config.yaml
dataset: "telescope images of galaxies (Galaxy Zoo DECaLS)"
horizontal_flip: true
qk_norm: false
moe_every: 2
experts_per_token: 2
shared_expert: true
patch_size: [8, 8]
width: 256
beta2: 0.95
beta1: 0.95
shampoo_beta: 0.95
Rows from expert 1 of block 5, named by matrix and row number. Rows with one number belong to one neuron. Each number is 200 + 40 x the weight over its row's rms, rounded and kept within 0 to 999. All counts start at 0. After the name is the row's rms in percent of the matrix's.
# gate: expert gate (model.blocks.5.mlp.gate, 4x256x256), inputs 208-255
# up: expert up (model.blocks.5.mlp.up, 4x256x256), inputs 208-255
# down: expert down (model.blocks.5.mlp.down, 4x256x256, transposed), outputs 208-255
gate.75,093,265,200,200,97,200,200,200,200,268,200,200,263,200,200,267,200,200,200,263,200,166,200,200,200,200,200,200,200,200,200,216,200,179,200,200,200,200,200,111,200,200,200,200,200,200,200,200,154
gate.76,164,243,200,200,155,200,207,200,200,346,178,263,245,222,200,200,201,200,200,177,309,174,278,229,200,200,200,268,200,109,200,220,200,200,200,249,200,256,191,182,200,200,200,200,111,200,266,146,221
gate.77,095,200,200,95,146,200,200,200,79,200,169,200,200,200,125,200,200,200,200,110,200,200,200,200,200,331,200,200,289,200,200,159,200,200,200,200,200,200,324,200,200,200,200,200,200,216,200,200,339
gate.78,125,200,200,126,220,200,226,200,200,139,200,200,127,256,300,125,189,200,200,200,200,150,289,200,200,212,305,219,200,193,200,200,200,167,323,200,221,200,272,200,200,200,216,293,200,142,200,200,200
gate.79,080,138,200,285,200,200,200,200,165,200,200,200,200,200,200,200,200,200,200,200,200,200,255,200,70,200,200,200,200,200,200,200,326,200,200,200,200,200,283,200,274,200,200,200,200,200,200,255,200
gate.80,065,200,200,200,200,200,200,200,200,200,200,200,200,200,174,200,200,200,282,200,200,200,200,80,200,200,200,200,79,200,200,200,200,200,200,200,200,200,200,303,200,200,265,200,76,200,361,200,277
gate.81,098,200,200,200,200,226,200,265,200,241,200,200,274,200,276,200,263,200,233,200,24,200,200,200,200,200,200,200,141,235,279,200,200,200,200,200,200,200,200,200,200,200,200,155,147,200,200,200,200
gate.82,201,200,172,220,200,221,200,200,200,200,179,255,144,200,122,200,200,160,200,200,200,150,171,225,124,200,200,178,200,200,200,200,237,224,204,200,290,114,161,200,197,212,251,138,231,200,103,200,147
gate.83,106,200,200,200,123,200,200,200,200,200,131,200,251,99,200,200,200,268,200,133,200,200,200,200,200,200,119,200,200,200,136,137,200,200,200,200,164,251,200,200,200,200,200,200,200,256,64,247,200
gate.84,108,144,259,200,200,200,200,200,200,200,200,200,315,240,245,200,163,239,200,200,150,158,317,200,153,158,245,159,200,200,102,200,200,200,250,200,75,317,200,269,200,200,200,200,200,87,200,200,200
gate.85,081,326,200,200,200,200,200,200,200,201,120,200,105,200,200,200,200,88,200,200,200,200,200,140,200,250,200,200,172,200,131,200,200,200,194,200,200,200,200,200,200,200,223,145,74,200,200,200,200
gate.86,074,200,253,200,200,200,200,200,200,200,77,200,132,200,292,200,200,284,112,278,165,200,200,200,200,200,200,200,200,200,200,200,200,200,252,200,200,231,200,200,200,200,200,192,310,200,200,200,200
gate.87,073,232,248,200,200,200,200,200,200,268,200,200,200,200,56,200,94,200,187,200,200,200,235,200,200,209,200,200,200,200,200,160,200,200,200,326,200,237,200,200,200,200,200,104,200,200,200,200,200
gate.88,092,119,200,129,81,200,175,200,200,200,96,200,200,200,200,200,200,207,200,200,58,176,200,173,200,200,200,200,86,200,200,161,200,200,183,200,200,135,200,263,200,159,190,200,200,255,200,200,105
gate.89,094,200,200,135,200,276,200,129,284,200,171,200,200,200,335,200,173,200,200,200,200,127,181,200,150,106,200,200,200,276,200,200,173,127,200,200,200,239,200,263,94,200,107,286,200,200,137,200,200
gate.90,076,293,277,200,200,200,200,200,247,162,200,170,89,223,207,244,200,200,275,200,200,200,200,241,200,200,200,249,168,200,200,200,200,200,200,91,200,200,12,255,200,300,218,200,200,200,196,163,200
gate.91,150,200,239,143,151,200,200,207,200,200,200,200,200,232,200,204,200,244,200,149,200,162,253,236,159,228,200,200,133,200,161,255,212,200,223,232,254,158,168,200,200,200,207,200,145,298,200,264,200
gate.92,093,124,200,290,200,200,200,200,154,200,146,218,298,200,200,200,200,269,200,200,148,200,127,200,200,167,200,200,200,310,200,200,200,200,200,200,200,200,145,200,200,200,266,200,200,200,200,171,200
gate.93,106,200,200,200,135,200,200,200,60,258,130,200,200,124,200,200,200,200,200,191,315,263,200,200,200,200,200,264,200,200,200,200,200,156,200,200,200,200,200,139,200,162,122,200,108,200,200,272,159
gate.94,080,200,200,177,288,200,200,200,200,200,200,200,200,200,200,321,200,200,200,200,200,154,200,200,283,200,208,210,200,239,200,200,64,200,200,110,200,200,235,200,151,200,177,200,200,200,255,200,134
gate.95,102,200,200,170,162,252,200,279,79,200,276,200,200,200,323,200,200,200,200,200,159,200,200,200,200,200,285,200,200,200,200,177,372,200,200,200,200,200,200,254,223,200,152,321,200,200,200,115,200
gate.96,073,200,241,200,200,178,200,316,200,200,200,200,160,200,200,200,200,354,197,200,325,200,200,200,200,200,200,200,200,200,200,240,200,200,200,200,200,161,167,200,200,211,200,200,145,200,200,136,212
gate.97,096,363,200,200,136,263,84,250,116,200,185,200,250,200,200,162,231,200,200,200,202,200,275,200,200,200,200,200,200,255,200,200,293,200,141,200,200,200,200,200,200,200,366,200,200,148,200,200,200
gate.98,089,200,200,200,202,200,200,200,200,200,276,170,200,102,200,200,200,200,207,200,200,243,200,200,200,200,200,200,159,200,250,283,200,200,200,200,200,200,170,200,200,200,200,200,159,200,200,200,200
gate.99,125,200,200,69,238,200,200,200,200,230,200,200,200,202,200,198,200,200,261,200,158,102,281,128,349,200,248,177,200,264,200,200,200,200,200,200,161,200,200,59,200,245,200,200,200,200,224,242,200
gate.100,080,200,200,195,200,279,200,200,200,200,214,200,241,200,261,200,200,200,200,121,200,200,200,200,200,200,200,200,133,239,200,200,196,200,200,200,200,288,200,200,200,200,6,200,200,200,223,285,200
gate.101,077,200,200,81,200,200,278,315,200,200,200,200,164,284,200,200,200,266,142,200,200,200,200,132,200,200,200,200,200,200,200,140,200,0,200,200,200,200,200,200,307,200,300,200,200,200,200,200,200
gate.102,110,200,200,200,126,200,200,200,200,200,200,200,200,200,228,200,200,200,200,200,200,200,200,200,223,129,200,200,78,200,200,200,191,200,182,200,200,200,200,273,200,200,200,97,117,200,200,200,278
gate.103,089,47,208,200,200,200,286,200,200,200,157,200,200,200,200,200,200,200,200,217,200,200,200,200,143,200,200,200,141,200,200,229,200,200,255,200,200,72,190,200,200,173,200,78,200,259,200,125,200
gate.104,081,200,272,200,200,200,102,200,200,200,200,105,237,200,200,200,294,200,200,186,143,162,281,200,311,200,200,200,150,200,200,249,112,135,200,200,200,200,83,169,200,200,200,257,136,200,275,300,200
gate.105,144,163,200,200,157,200,285,200,200,219,146,227,190,296,172,156,200,200,227,93,200,128,200,292,134,200,200,200,200,212,200,199,260,228,270,200,252,200,200,138,200,149,200,143,200,200,200,200,176
gate.106,068,200,200,200,200,55,287,200,363,260,340,200,159,118,88,200,200,200,200,200,200,200,200,200,200,200,200,339,200,200,200,218,229,140,116,200,200,200,200,135,200,200,200,200,200,200,200,200,200
gate.107,077,325,239,200,200,200,279,200,200,200,252,228,200,200,200,270,200,200,200,200,200,200,200,200,200,200,200,329,200,326,200,293,200,200,200,200,200,200,200,99,209,200,200,200,200,200,200,200,201
gate.108,098,200,294,200,178,200,200,200,200,200,200,206,285,200,200,267,200,200,200,200,200,157,200,200,200,200,200,148,200,200,146,200,170,200,200,200,200,200,170,200,238,200,207,200,200,200,249,200,256
gate.109,088,200,294,200,200,200,200,200,200,200,230,156,200,200,200,289,200,200,200,155,67,112,314,151,222,200,200,80,200,200,200,145,200,200,200,241,151,200,200,200,200,200,200,200,200,216,200,200,200
gate.110,076,200,241,200,200,200,200,200,200,200,200,149,200,235,200,200,126,200,200,200,53,200,200,200,200,200,147,200,200,200,200,200,200,200,200,200,200,200,200,300,259,129,114,200,255,253,203,200,168
gate.111,068,200,200,200,200,200,200,200,200,200,200,200,200,200,189,99,252,308,150,200,200,200,200,200,200,200,200,200,135,330,81,200,200,200,200,200,200,200,152,284,200,200,172,200,200,200,200,200,200
gate.112,086,200,200,176,200,200,200,200,200,200,200,200,200,200,200,131,200,217,200,200,200,200,200,200,200,200,200,200,155,200,149,200,200,200,200,200,200,200,200,227,200,178,200,200,167,191,280,200,200
gate.113,121,200,200,200,99,150,200,173,200,286,200,205,200,252,274,200,252,200,200,180,200,200,283,200,200,200,207,200,115,200,200,200,200,200,200,150,200,200,244,200,200,200,103,200,200,200,200,200,200
gate.114,125,200,200,200,200,278,200,200,105,231,200,170,200,200,125,200,200,261,175,200,138,200,200,259,151,200,200,200,279,200,200,200,305,200,200,297,200,146,200,134,216,200,200,200,200,200,200,200,200
gate.115,088,265,200,62,187,267,200,200,200,200,200,143,200,272,236,200,200,200,200,132,200,200,200,200,144,200,295,264,197,135,131,200,200,200,200,242,200,200,200,200,200,200,200,200,148,200,244,200,159
gate.116,084,200,200,200,200,200,200,200,200,200,200,200,200,124,86,200,200,200,200,153,200,200,200,200,200,200,150,200,200,200,200,200,200,200,200,200,200,240,89,200,48,200,259,200,243,244,200,200,200
gate.117,079,200,108,200,160,157,200,200,244,200,200,200,347,200,200,200,200,200,220,200,200,200,200,200,200,200,200,212,200,235,200,243,200,134,200,200,200,200,200,199,155,200,200,200,232,200,200,200,125
gate.118,121,268,152,255,145,249,200,200,200,200,200,107,262,200,200,200,200,154,200,147,200,200,200,200,200,200,258,249,200,200,253,200,211,200,257,200,200,301,200,200,200,213,223,200,200,200,200,93,200
gate.119,075,200,200,200,200,200,88,200,200,322,200,200,200,200,200,200,200,200,200,200,256,200,60,200,282,200,200,200,200,200,200,200,200,211,200,200,200,200,126,200,80,200,200,200,200,261,200,200,122
up.75,076,200,200,200,200,200,200,200,249,250,200,200,200,200,200,131,200,200,200,255,357,260,200,315,200,200,200,200,200,200,213,299,226,200,200,200,200,200,179,200,200,264,169,200,200,200,158,200,200
up.76,146,222,200,200,200,200,200,200,218,319,190,200,289,200,200,200,200,200,200,174,326,200,266,212,280,260,200,288,200,106,200,253,282,200,200,200,187,200,194,200,200,200,200,175,171,234,297,200,200
up.77,090,200,200,200,200,200,200,200,200,200,285,200,349,200,200,62,200,200,200,200,288,253,178,264,200,200,200,200,200,200,200,200,187,200,200,200,200,302,200,200,200,200,200,200,200,200,200,200,200
up.78,149,263,221,118,252,88,200,200,220,234,284,156,228,241,200,200,200,189,200,200,200,200,255,92,200,122,200,130,200,167,179,200,200,200,161,200,140,200,161,200,197,166,200,200,200,200,250,200,200
up.79,076,200,200,200,200,162,200,200,262,253,200,287,200,154,200,200,200,200,200,200,200,200,200,200,200,200,200,200,200,200,274,200,232,200,200,200,94,200,195,200,200,86,200,200,250,200,178,200,200
up.80,077,200,200,200,200,200,200,178,200,200,111,288,200,286,200,200,200,200,200,200,200,200,277,200,200,200,200,200,226,200,200,200,200,200,200,200,200,279,206,144,200,145,200,200,279,143,200,275,200
up.81,082,200,200,200,200,200,200,200,200,200,200,200,200,265,200,144,200,200,200,200,309,154,200,200,200,200,200,200,228,200,200,200,200,157,200,74,200,200,200,200,200,157,200,248,200,200,200,200,139
up.82,169,200,200,200,200,158,184,231,150,251,184,200,239,127,85,200,299,200,200,147,200,200,200,190,200,255,175,151,200,200,169,192,269,182,200,200,181,132,181,200,200,200,200,200,252,268,143,200,225
up.83,092,200,154,200,200,275,200,65,200,89,110,142,200,200,200,274,200,200,272,200,200,200,235,200,200,200,200,200,200,200,200,200,200,259,244,158,162,200,267,200,200,200,200,200,200,235,200,241,200
up.84,106,200,200,235,301,200,200,200,200,200,200,189,200,200,200,80,200,293,202,270,200,275,200,169,171,186,200,151,200,200,200,200,130,229,200,139,200,200,200,200,160,200,200,200,200,200,275,96,200
up.85,086,105,200,200,200,200,200,214,233,200,200,200,3,200,200,200,200,200,190,200,256,245,200,185,297,29,200,200,200,178,200,200,200,200,200,200,200,200,200,293,34,200,200,200,200,200,200,200,200
up.86,072,200,200,200,200,200,200,200,200,200,200,227,200,200,200,207,200,200,167,200,200,200,241,200,56,200,200,200,200,200,177,200,200,200,200,190,173,252,200,200,234,188,200,303,83,200,200,68,200
up.87,064,200,200,200,200,163,200,200,200,200,200,200,283,200,200,200,200,200,200,200,254,200,200,292,200,200,158,200,200,200,200,200,200,200,200,200,200,200,200,200,200,200,200,200,200,200,200,135,238
up.88,084,261,200,200,200,200,200,200,90,200,363,123,200,200,240,200,200,220,139,200,200,217,237,200,264,200,200,148,200,200,200,200,200,200,200,200,200,149,200,200,200,200,200,336,170,200,200,200,107
up.89,091,200,200,263,120,200,200,301,81,148,200,200,200,200,117,200,225,200,200,200,161,200,200,272,200,200,200,200,176,200,200,50,200,200,200,200,200,200,200,200,291,200,200,126,174,200,200,200,200
up.90,065,200,200,200,200,267,200,285,200,200,200,200,200,200,200,302,200,200,200,200,200,200,206,200,200,200,200,142,161,200,200,252,301,233,200,200,200,200,200,200,206,200,200,200,164,354,200,265,200
up.91,170,200,143,165,146,225,265,142,250,295,200,226,221,200,146,200,200,145,269,174,262,246,200,200,152,266,144,200,200,200,200,179,200,286,200,200,200,200,266,200,266,111,200,152,200,237,200,200,200
up.92,087,305,290,200,200,200,200,200,200,200,200,200,137,323,200,200,200,200,286,200,200,200,200,200,200,200,200,200,200,200,200,200,246,200,162,200,200,200,316,200,346,200,200,291,200,200,200,200,107
up.93,119,200,134,145,170,200,200,200,200,181,101,201,129,196,235,225,200,200,200,185,245,200,212,200,129,245,200,200,200,200,200,254,251,200,200,200,265,98,238,159,268,200,200,200,200,200,200,200,200
up.94,074,200,200,200,112,200,200,200,189,341,221,200,200,200,200,200,200,200,200,200,221,200,200,200,200,200,200,200,173,200,104,247,305,200,200,200,200,200,271,200,200,200,121,200,200,200,200,104,200
up.95,101,287,264,93,200,200,200,200,200,200,200,200,69,200,168,200,200,200,120,200,299,122,200,200,200,136,259,200,200,200,200,275,109,200,200,200,200,200,200,200,200,200,200,200,112,200,200,200,200
up.96,074,200,200,200,200,177,348,200,200,200,200,236,200,266,200,108,200,226,200,200,246,200,200,200,200,200,200,200,200,200,200,200,200,200,200,200,160,200,200,200,200,200,200,200,200,200,216,112,254
up.97,095,97,158,119,236,50,200,200,200,115,200,200,200,200,226,275,200,284,200,200,31,200,200,129,200,200,200,200,179,200,200,274,200,200,200,200,200,200,200,164,275,200,200,200,200,204,200,200,200
up.98,067,200,79,200,184,200,200,305,153,200,200,200,200,200,200,200,134,200,200,200,200,140,167,200,218,200,115,200,305,200,200,200,200,200,200,200,200,268,289,200,200,200,235,200,98,200,200,200,200
up.99,131,200,235,85,200,200,290,200,200,200,200,200,236,200,200,214,101,200,274,200,164,106,265,168,283,227,237,200,200,200,200,233,219,200,256,179,163,134,200,51,263,200,200,200,259,200,200,282,200
up.100,079,200,200,244,200,172,98,257,294,281,200,200,200,200,200,354,200,200,196,200,200,200,327,200,115,200,200,200,200,200,200,200,180,259,200,200,200,200,200,200,103,200,315,200,138,200,200,200,200
up.101,075,200,200,200,200,200,272,200,200,83,200,200,200,200,200,63,200,200,264,200,157,200,200,200,118,200,200,250,200,200,37,200,200,200,200,200,200,200,200,140,200,200,200,200,200,190,200,200,200
up.102,121,200,200,200,200,234,200,200,200,200,200,200,200,200,200,257,200,200,336,200,200,271,269,226,200,232,200,305,148,200,200,200,276,200,200,200,200,274,245,200,200,200,200,200,200,200,238,141,284
up.103,088,116,200,200,200,200,200,206,200,274,200,200,200,13,200,200,200,332,200,200,200,200,200,200,200,200,259,153,200,200,200,200,200,200,200,200,200,132,200,200,200,200,200,200,331,239,200,200,288
up.104,089,200,151,200,200,200,200,264,200,200,200,200,212,200,200,200,257,200,200,200,313,200,200,200,239,200,200,200,267,139,200,200,200,200,200,200,200,200,138,125,154,200,277,200,200,256,248,233,200
up.105,189,263,307,200,161,200,200,200,200,223,200,200,203,200,200,243,200,264,200,146,200,203,200,245,200,270,200,197,167,200,200,200,221,200,200,293,200,102,200,200,243,200,159,184,237,200,161,297,185
up.106,074,200,200,200,294,200,200,200,200,200,200,200,200,200,254,200,200,200,200,200,200,200,200,200,115,259,200,345,200,200,252,200,349,200,200,200,200,200,200,200,200,200,200,224,128,200,210,200,230
up.107,077,109,200,181,200,200,200,200,268,200,200,200,200,200,278,200,200,200,200,200,200,200,123,200,104,77,200,200,200,200,284,200,200,200,200,200,190,175,142,200,111,200,276,200,200,244,200,200,200
up.108,098,200,235,189,200,200,200,299,200,187,200,200,200,200,200,200,150,210,138,200,200,200,227,167,264,229,252,200,200,200,200,200,200,200,180,200,200,200,209,200,200,200,200,222,200,291,241,107,200
up.109,093,200,139,200,247,200,200,102,200,200,200,200,200,200,281,200,200,200,200,200,169,200,197,200,200,200,200,141,210,200,312,200,200,200,200,200,214,200,200,200,200,200,130,152,200,200,200,200,200
up.110,078,280,269,231,225,200,200,200,55,200,200,228,200,113,200,200,200,200,200,200,200,200,200,200,200,200,200,200,322,200,287,200,200,200,200,200,281,200,200,200,200,238,200,200,200,200,200,200,307
up.111,068,200,200,200,200,200,245,200,276,200,200,200,308,200,200,60,200,200,243,200,116,200,268,200,229,200,200,200,200,200,165,200,200,106,200,125,200,200,200,200,200,200,200,200,200,200,200,200,244
up.112,073,175,200,200,200,200,200,200,200,200,200,200,132,228,200,200,200,200,200,200,200,200,200,309,200,200,200,372,145,200,308,403,153,200,180,209,269,250,200,200,200,200,200,200,83,155,200,200,200
up.113,131,200,111,200,200,200,200,116,200,200,179,214,200,200,200,85,200,235,133,286,200,200,134,200,163,200,200,200,249,200,200,200,200,200,200,200,80,285,161,200,200,200,171,280,200,200,200,200,200
up.114,117,200,191,32,228,153,200,217,200,200,200,200,126,200,236,262,200,200,200,211,160,200,334,200,200,200,200,200,200,200,200,157,200,288,200,294,200,200,200,200,197,200,200,248,139,200,200,159,200
up.115,111,200,200,259,200,200,133,200,200,200,200,122,194,154,121,260,200,250,200,200,200,200,200,206,200,200,200,200,200,200,147,200,234,200,200,188,94,200,200,200,200,200,200,200,200,200,200,200,312
up.116,084,200,200,309,200,136,200,229,200,323,200,199,200,200,223,200,200,200,153,200,226,227,200,200,132,276,200,244,207,233,200,200,200,86,126,200,200,200,200,200,153,200,200,192,200,200,200,200,200
up.117,082,293,200,265,200,200,200,206,200,125,200,289,200,200,200,200,200,268,200,98,200,230,200,200,200,229,200,200,200,326,200,117,200,340,200,200,200,200,200,200,200,200,401,200,200,200,200,200,200
up.118,116,200,200,153,200,170,200,200,200,200,178,290,101,200,200,200,218,233,135,301,268,200,200,200,200,200,200,182,200,180,172,200,200,200,200,200,200,200,200,200,143,121,162,200,274,200,114,270,174
up.119,079,200,200,87,200,200,200,200,200,331,200,200,200,200,138,200,200,200,200,200,275,200,200,200,200,200,200,200,200,200,200,200,298,200,175,200,200,200,200,200,200,200,200,200,200,200,200,137,200
down.75,103,200,180,200,200,131,243,200,174,200,373,200,109,200,311,200,143,200,257,248,200,200,200,200,200,200,200,200,200,200,200,200,200,200,200,200,200,200,200,200,200,200,200,200,200,169,256,200,200
down.76,101,200,200,200,200,200,109,200,124,200,200,95,200,200,287,200,200,200,200,200,200,200,277,200,317,200,200,200,100,200,255,200,200,200,200,200,200,133,200,200,200,200,237,200,200,302,200,200,248
down.77,108,200,200,200,200,200,200,200,200,200,200,200,200,200,200,104,200,200,130,200,200,200,200,200,113,301,200,200,200,200,200,200,200,200,200,200,200,200,200,200,200,200,200,200,200,200,200,200,200
down.78,125,200,200,228,200,200,162,179,200,200,200,200,200,152,200,133,200,290,200,200,200,275,200,200,200,200,200,200,268,282,200,162,228,200,200,200,200,200,200,247,200,200,200,200,200,200,200,58,200
down.79,095,200,240,200,164,200,200,200,200,200,200,200,200,200,200,268,286,71,200,200,200,200,83,200,200,307,200,200,200,200,200,200,200,200,200,175,200,200,200,200,103,235,263,142,122,200,200,200,200
down.80,096,245,156,200,200,98,295,200,200,200,200,200,200,200,200,200,200,243,299,200,200,157,200,142,200,200,200,200,200,264,200,200,200,200,148,200,262,200,200,200,200,200,200,146,200,200,219,71,200
down.81,104,210,223,200,200,133,200,162,200,200,200,200,200,200,200,200,257,236,200,200,200,200,200,200,146,331,200,200,200,200,62,200,200,286,200,35,200,200,307,301,200,200,122,200,200,200,200,200,200
down.82,112,200,200,261,200,200,200,200,200,200,254,200,200,114,216,200,200,200,200,200,200,200,200,200,200,134,200,200,200,200,144,200,200,124,200,200,200,200,200,200,100,125,200,200,306,200,200,200,200
down.83,096,200,259,200,200,200,200,100,200,261,200,200,200,200,200,200,223,200,200,117,200,123,200,200,200,200,200,286,200,200,200,200,281,243,200,200,200,200,200,200,200,222,200,200,200,230,200,200,200
down.84,107,200,144,74,200,200,264,211,200,200,200,200,200,200,200,200,200,284,200,200,200,200,200,291,200,200,269,200,200,200,200,200,200,200,200,200,200,239,200,200,200,200,238,237,182,200,200,169,88
down.85,099,120,200,200,200,200,200,200,200,200,200,165,200,200,200,200,200,200,118,166,184,200,200,95,200,200,200,200,190,103,119,211,200,88,200,200,200,200,243,101,262,200,200,200,146,200,200,136,87
down.86,093,200,200,200,200,200,255,200,156,200,130,75,178,227,200,200,200,200,200,200,200,254,200,192,200,200,200,228,200,200,200,200,200,200,147,200,200,200,200,200,302,200,200,200,200,200,200,200,200
down.87,080,90,88,200,73,200,200,135,200,200,200,200,200,200,200,248,168,200,239,228,200,200,200,200,200,200,200,200,146,200,177,200,163,200,200,177,283,200,200,200,200,313,200,200,200,200,200,200,200
down.88,103,200,200,200,316,182,87,200,265,120,200,200,214,200,200,175,200,200,281,200,154,200,138,194,200,200,200,155,200,200,147,200,200,200,200,200,200,272,210,200,200,200,271,200,200,131,200,200,200
down.89,103,200,165,200,250,152,179,365,290,200,200,200,200,200,200,200,249,200,200,200,224,200,166,200,301,200,200,200,200,200,200,305,200,200,200,200,200,200,140,245,200,200,200,200,200,200,200,281,200
down.90,095,237,84,200,200,200,141,255,215,206,110,200,200,200,200,200,200,200,197,200,200,200,200,200,208,295,117,200,200,200,200,200,264,200,263,200,200,200,200,200,302,200,200,200,200,277,200,200,222
down.91,122,200,200,200,200,181,200,271,200,200,200,145,167,200,246,200,200,200,200,200,161,200,200,267,200,200,200,242,139,200,221,200,200,200,270,200,200,200,200,124,172,200,200,200,200,200,336,132,200
down.92,104,135,291,247,238,200,205,200,255,200,200,200,200,200,200,200,174,180,200,264,200,200,200,200,200,200,200,200,159,200,241,200,200,293,200,200,200,200,200,200,108,200,214,121,200,200,200,200,200
down.93,094,200,200,200,68,200,200,270,200,200,281,200,200,200,200,276,200,200,200,200,149,200,200,200,200,235,249,200,200,200,200,120,200,228,237,200,200,200,115,200,149,200,200,315,200,146,200,95,200
down.94,078,99,200,30,200,200,200,37,200,200,200,200,200,200,200,200,200,200,200,200,214,200,200,200,200,200,200,200,200,200,200,200,200,200,200,200,200,200,200,156,200,200,200,200,200,200,200,272,200
down.95,100,157,200,200,339,130,200,200,200,228,257,200,203,200,200,245,200,200,200,346,200,200,200,259,200,200,262,200,134,200,200,200,200,279,200,200,200,249,245,122,200,273,200,200,200,139,200,200,271
down.96,092,200,95,200,200,200,200,22,200,200,200,262,200,200,219,200,193,200,234,200,118,119,200,200,200,59,252,239,200,200,200,201,200,200,152,200,202,200,260,200,200,200,200,223,200,200,200,200,167
down.97,100,200,200,200,125,200,200,200,200,200,200,200,200,200,200,200,269,200,200,200,200,200,200,200,245,200,200,200,126,81,200,272,200,200,200,215,200,247,143,200,200,200,200,200,322,202,216,200,155
down.98,102,200,200,200,200,150,200,200,200,200,200,200,200,200,200,200,200,241,200,200,200,200,200,200,200,200,200,200,200,200,200,200,200,278,200,126,121,200,200,200,200,200,118,200,200,200,120,200,200
down.99,095,200,200,73,200,200,200,200,200,200,200,200,200,200,228,180,200,200,200,200,200,200,200,288,200,200,200,200,200,200,200,200,200,200,150,200,200,200,200,200,200,134,290,294,200,200,269,200,200
down.100,101,200,200,200,200,200,200,200,200,291,249,200,200,200,272,200,200,200,200,200,248,200,277,200,200,200,115,200,71,200,200,200,200,200,300,101,200,200,200,200,200,245,200,200,200,102,349,200,200
down.101,091,200,200,212,255,200,200,313,200,200,200,170,200,200,200,69,200,200,268,200,200,314,200,200,200,166,200,200,313,90,200,200,124,200,200,200,163,200,200,263,200,200,200,231,140,200,200,200,200
down.102,118,182,200,200,200,240,200,200,200,200,200,203,218,200,224,200,200,200,159,200,200,200,200,106,200,250,200,200,200,200,290,255,200,200,167,200,200,200,200,199,200,200,200,200,200,200,200,200,200
down.103,095,149,200,200,200,200,200,291,200,200,125,200,124,200,200,335,200,200,200,200,200,165,200,200,162,200,200,200,200,200,200,200,200,92,200,149,200,200,200,116,200,200,140,200,200,200,200,200,112
down.104,084,200,200,200,163,200,200,200,200,89,200,200,200,274,200,200,146,200,200,200,200,200,200,306,200,321,200,59,273,200,200,200,76,96,200,200,200,200,200,145,200,200,200,200,200,200,176,173,281
down.105,097,200,200,200,200,200,197,266,200,200,200,200,109,155,200,269,200,200,294,200,200,200,200,246,200,150,200,250,200,265,200,200,163,263,251,200,200,200,200,130,150,206,200,229,241,200,200,200,250
down.106,096,200,200,200,200,297,200,200,200,200,200,200,200,170,216,200,265,200,200,200,166,200,142,104,200,200,200,200,200,220,200,200,200,200,325,200,200,198,174,200,200,256,200,200,200,200,200,200,285
down.107,096,244,200,192,200,200,114,200,175,200,128,200,191,146,200,200,259,200,268,200,200,200,200,136,294,317,200,200,200,200,200,200,200,200,200,200,200,200,326,200,261,200,140,128,200,200,200,200,200
down.108,102,200,200,233,274,200,161,317,311,131,235,169,200,232,200,109,157,200,200,263,200,200,200,259,200,200,235,170,200,200,218,280,233,200,163,200,200,200,200,200,200,200,200,169,234,200,200,200,200
down.109,099,200,200,200,152,200,200,200,200,200,200,183,200,200,158,200,200,155,200,200,246,200,200,200,200,75,200,200,200,200,200,200,200,145,200,200,284,295,200,200,200,200,238,260,200,114,200,200,200
down.110,099,200,241,136,263,165,200,284,200,243,200,200,200,200,165,275,200,200,200,317,200,200,200,200,279,200,200,200,200,200,138,239,106,200,200,200,200,200,200,200,200,200,200,200,200,200,200,200,200
down.111,094,200,200,200,298,200,200,200,200,119,200,200,200,200,207,135,200,278,232,200,200,200,200,200,200,200,200,156,200,200,142,200,200,200,200,155,200,200,316,200,200,246,200,200,200,200,200,185,200
down.112,098,200,233,200,200,255,150,270,200,200,200,253,200,200,200,200,200,200,200,200,291,108,200,200,310,200,294,200,200,200,230,200,200,200,200,200,200,284,255,200,200,200,200,200,266,200,200,200,200
down.113,106,98,200,200,111,172,200,74,200,200,238,200,200,133,200,200,248,200,284,200,200,200,200,200,200,200,200,200,236,200,200,200,200,200,164,200,200,200,200,200,200,200,200,200,200,224,200,200,200
down.114,104,200,186,200,200,200,200,200,200,200,200,298,239,200,200,200,253,200,200,200,200,200,200,200,230,199,128,200,200,127,143,200,200,135,284,200,200,241,118,127,200,247,200,131,200,200,309,200,200
down.115,108,200,200,229,243,200,200,200,244,200,200,107,282,269,200,150,200,170,200,200,200,253,200,200,200,102,200,200,104,200,334,200,200,200,200,200,200,200,156,200,200,200,200,266,200,200,231,330,240
down.116,098,200,200,200,200,200,200,200,157,200,200,200,200,280,287,231,77,200,200,200,200,200,200,200,273,200,200,200,200,200,269,200,200,200,177,200,200,147,200,200,200,200,200,114,200,200,194,200,159
down.117,097,256,250,200,200,113,259,200,130,200,275,267,258,200,200,200,142,200,226,200,200,200,200,83,304,200,200,320,200,200,200,247,200,200,200,200,200,200,200,200,184,269,200,200,110,200,116,200,63
down.118,100,200,165,200,200,200,297,200,125,200,200,200,200,200,154,200,200,262,200,200,229,200,200,200,92,200,200,200,200,200,200,200,200,270,191,200,239,168,200,200,145,200,200,200,200,200,200,130,228
down.119,092,200,200,200,200,282,290,200,200,200,249,200,200,158,215,234,200,200,110,200,200,200,200,200,200,200,200,200,200,200,200,200,200,200,200,272,200,302,131,200,200,200,266,200,200,200,200,201,200